From a checkpoint of a small encoder-decoder audio transcriber.
Training: muon at rate 0.0016, 7600 steps, batches of 512.
Rows from block 5 of the audio encoder of a small encoder-decoder audio transcriber, named by matrix and row number. Rows with one number within an expert belong to one neuron, the router's apart. Each number is 500 + 40 x the weight over its row's rms, rounded and kept within 0 to 999. All counts start at 0. Numbers have three digits each.
Before each expert's rows are labels from the 100 clips, of 14848, where the router gives the expert most weight on average: "responds to" is what is common among them. Only what is clearly more common there than usual is listed. The data: short read English sentences (LibriTTS-R). In brackets: how many of the 100.
# router: router (encoder.blocks.5.mlp.router.weight, 16x128, trained with AdamW), inputs 0-127
# up: expert up (encoder.blocks.5.mlp.up, 16x32x128), inputs 0-127
# down: expert down (encoder.blocks.5.mlp.down, 16x128x32, transposed), outputs 0-127

# expert 4
responds to: voice: male (74)
router.4:501567488455452447522533499467487473518534525510426495427546492502450494500516560456481475582462559535532497457466495448533534515479426509488452526539479480487493505533444500553524540540438537500455468457530453494446514472479514504565529487509453501554510488478471578473563463563464432526417495437445447475579433515446428455478550577546481540450446513499503464472517504558545463481527
up.2:565536589499465489489497458433532509426473434453475583524542473504461517569498510507519555609490497521501445460466485414513531528526477545512470502530477471492534523511537562556580495532509505519459469606518495511441529484533558469487524432497549456415525549507505540520524470485502462468505544536485471452502496508455433542444483524472486508472531548435461500470479410482491424520505
down.2:517487462555527494557492545530488490498484576471579524424513496489478464562563551512502479456494536453513497576479483435493537501462537538422472485496585534493459517507481469476486570475554545519528528593512524478508564454485415572520481526500584552501526490499594490522490467401522486461495483460546507573524477475475499468558469424502559520556489473489439541512480484564516530481498
up.3:530540519584478550393517514559519475508512481534469506504467535530454487434477458544495532505465516512483489508532532524505551518520516386444471495471453594496472529499467444459553414466580488501478541530542479496458509532472515466485515444475490536456462456482478504462439430523515456495478455438495522509563530495433430524479559499478487462490453505486437460528418470571486436436453
down.3:453562491518568493482529450450454505530492520578546534534523505507491474547571476516500561556518487496521519416478440491512598537602464548518489514478540463501502479518489504514548498504547492427574523565485497516484462586548490502512413522497501517535571491447472478512536481517509579530464523538486522533438498450492551522526528532478500530503464490515487487425617499439422491557469

# expert 11
responds to: voice: male (77)
router.11:456505438497515506510513461539449459473447493545437497519457521451483471534520510503496495468522427507493446478502558511432489557540481537521478578518484517483439489437454500459547431448465517578522511472504402485487487476486530532424481511474444515597485581506489501406492458495485543472447525523536549463393466516514515507461440558554529535539533475510511526526478438509460583445509
up.2:413458483504528480543531521522495485485452500542493588515517587467531584532499487537448489528502521537465435510554511464534487485493507546526458558579510487515484487540472473473524445554481533533532464558467478529498499543480559460515506565552501502476500460581544501505519491497544466565573606521470504444418450522554527580461565443540521571467565464520473546480535529506467492544504
down.2:459500524533548493479472530497507492521508544508475536492419541471509428575425518533576497537561506532493534438514534551512497517541501531449517488441586604489505484457565540509504592522557483462473467499556544567572466480509551539509515477540488533512506509503422584498513432482511454550507515538490523454507429510482451495534509603507509487491456476459481494415520520505552524439472
up.3:536408521494467408493506475447474480499517498432499559498575478500577551545546549470495471445463483512501537511511478462423499486451514430466466626496511443556541542543527566504458581471539506503549497548462501503512490552459451499480494517470562476486425545449499505546442558527468514509498537430502444524537511529513499477481500566548498498498603491530486542494487543493566523511507
down.3:456487456477542500473511524428484492463546512502500506615527544497511512488518464459512440494437609448542463571475475469514491510478480450464539506497446547522516513438525473496523431530559574497425475490496489465493442495588520563476443505474424452520443493501476539474580553433494451431511448513479514450482480487504489494449532418562507514468424560444482453504488501502460505502494

# expert 12
responds to: voice: male (78)
router.12:462526468466436526554482456481483454506441470451438484520445475462467453464585430517491444518480473508459492518488466517561516515539534430449502503486439437522505535467417439506556442546440508513566465495564485458564408499420489459493501474527478473470490421533594510535550544506537470481479505522537425492509493550561495509496511438543477451522497484509533503524452550451526508536542
up.2:579521512518499534505535496490493544536531361520500502469476482455495509488559531496486535510548505551455428512464519504519513537460487437526433526578473534470494477520444508545474543515495479514472533552447515512492447488594504489514489508542530437471557515475493562551444514569509430503471485489420434481480430439516440521420523450534432473536536549534484512491512444497444534455578
down.2:515515498502524448438524520444492498505537619486549548508562473503497507543486484430531493533387516531518530493522480512514477493523500495463466521465534517491470456542525518476480489525490569410485551523595486516529492500459553468392520495516439517523532535574481516543497494472517514534453537567396457505519575557504540473449501478484476487392401459467471485498501500446496488466477
up.3:509552534515485552465504500529515497536483470452577489518512485533503542563482548475486465504456505536493545536475496513590524432492460548498456538439453525587584514544543522516452546475440513489490521551591431496473407528547547449526556476538519537484474518480489518522533511568530433580452503503539505558516516503534488432440568464542464511500562504500475536485452567527554477517567
down.3:517551519621505495477511536502537542526472519475470522432408449505516448537545479527487478470470541555465519490454475480490516464503534434456489518520572477515462412521472499481485573494544485530514517498442529489504533515516492433403439485448587531483521522519446484548474463535492436549530392509474464541436529552519527479558500518462513530483559433455495484483493462545593513500510

# expert 13
responds to: voice: female (81); the word "you" (34)
router.13:483570507585534504476520539452495503492528497509465507512519465470536500519445496540456534550551544482516523418476527454525501591492450476481524505522563507459506480516455502513464538439493540528578551504398469408480558578541497488525457493576517469424502460528480519450530527447472482528515510467495463536498518478501512563501508437513465464484481472505591422587445486504480413527433
up.2:490579445554463492551441501438570491548472515478473497529564488461502527526521445552485553499561471505524532441538515470535456522558446480528471507482441431493512497513468404503552559505491544465487550448477515471549516455484476473490448505416466464448536513570455519474545461547544497502531460516453494404553467529551553509486456540482507518455461430398556534540475517501458501505490
down.2:554434498526408514482492493548452469511485472485425527533405484549507510472532478508479459531527493486498530481546506513483521427503487515448481471476509492510546520524419532483460527465603420475526528593509483537432475422532474528442501520566571407513458429505537570425541521599459459488467466456473471531503454482460503540489540488516475504526477538492464479515480479475515463440510
up.3:585518494515481454502401492515500525510458591501530487533558516459492529532500444487534416449536523535402450480542470535547508445519505478505500518501524445502431449457467546488535508538486462434585559511492513512531516567532491504545542494558488478481492496507480510398500552463533505426431483547559498444576448519471559552469541482520519484528499562471502498582509478471459469472481
down.3:444447558522493545484531506480503550557479486540540498497564494493521498531466509479581460515538506497474559560420511532509482488449528501466514549475472448493558510533506487471510470443548504497483447459419538489515465507484535498417572537523463561494542483510521511485483387526505427495460518507454494494509545469495505445474503519467420374517555525517498482398513530623504515546487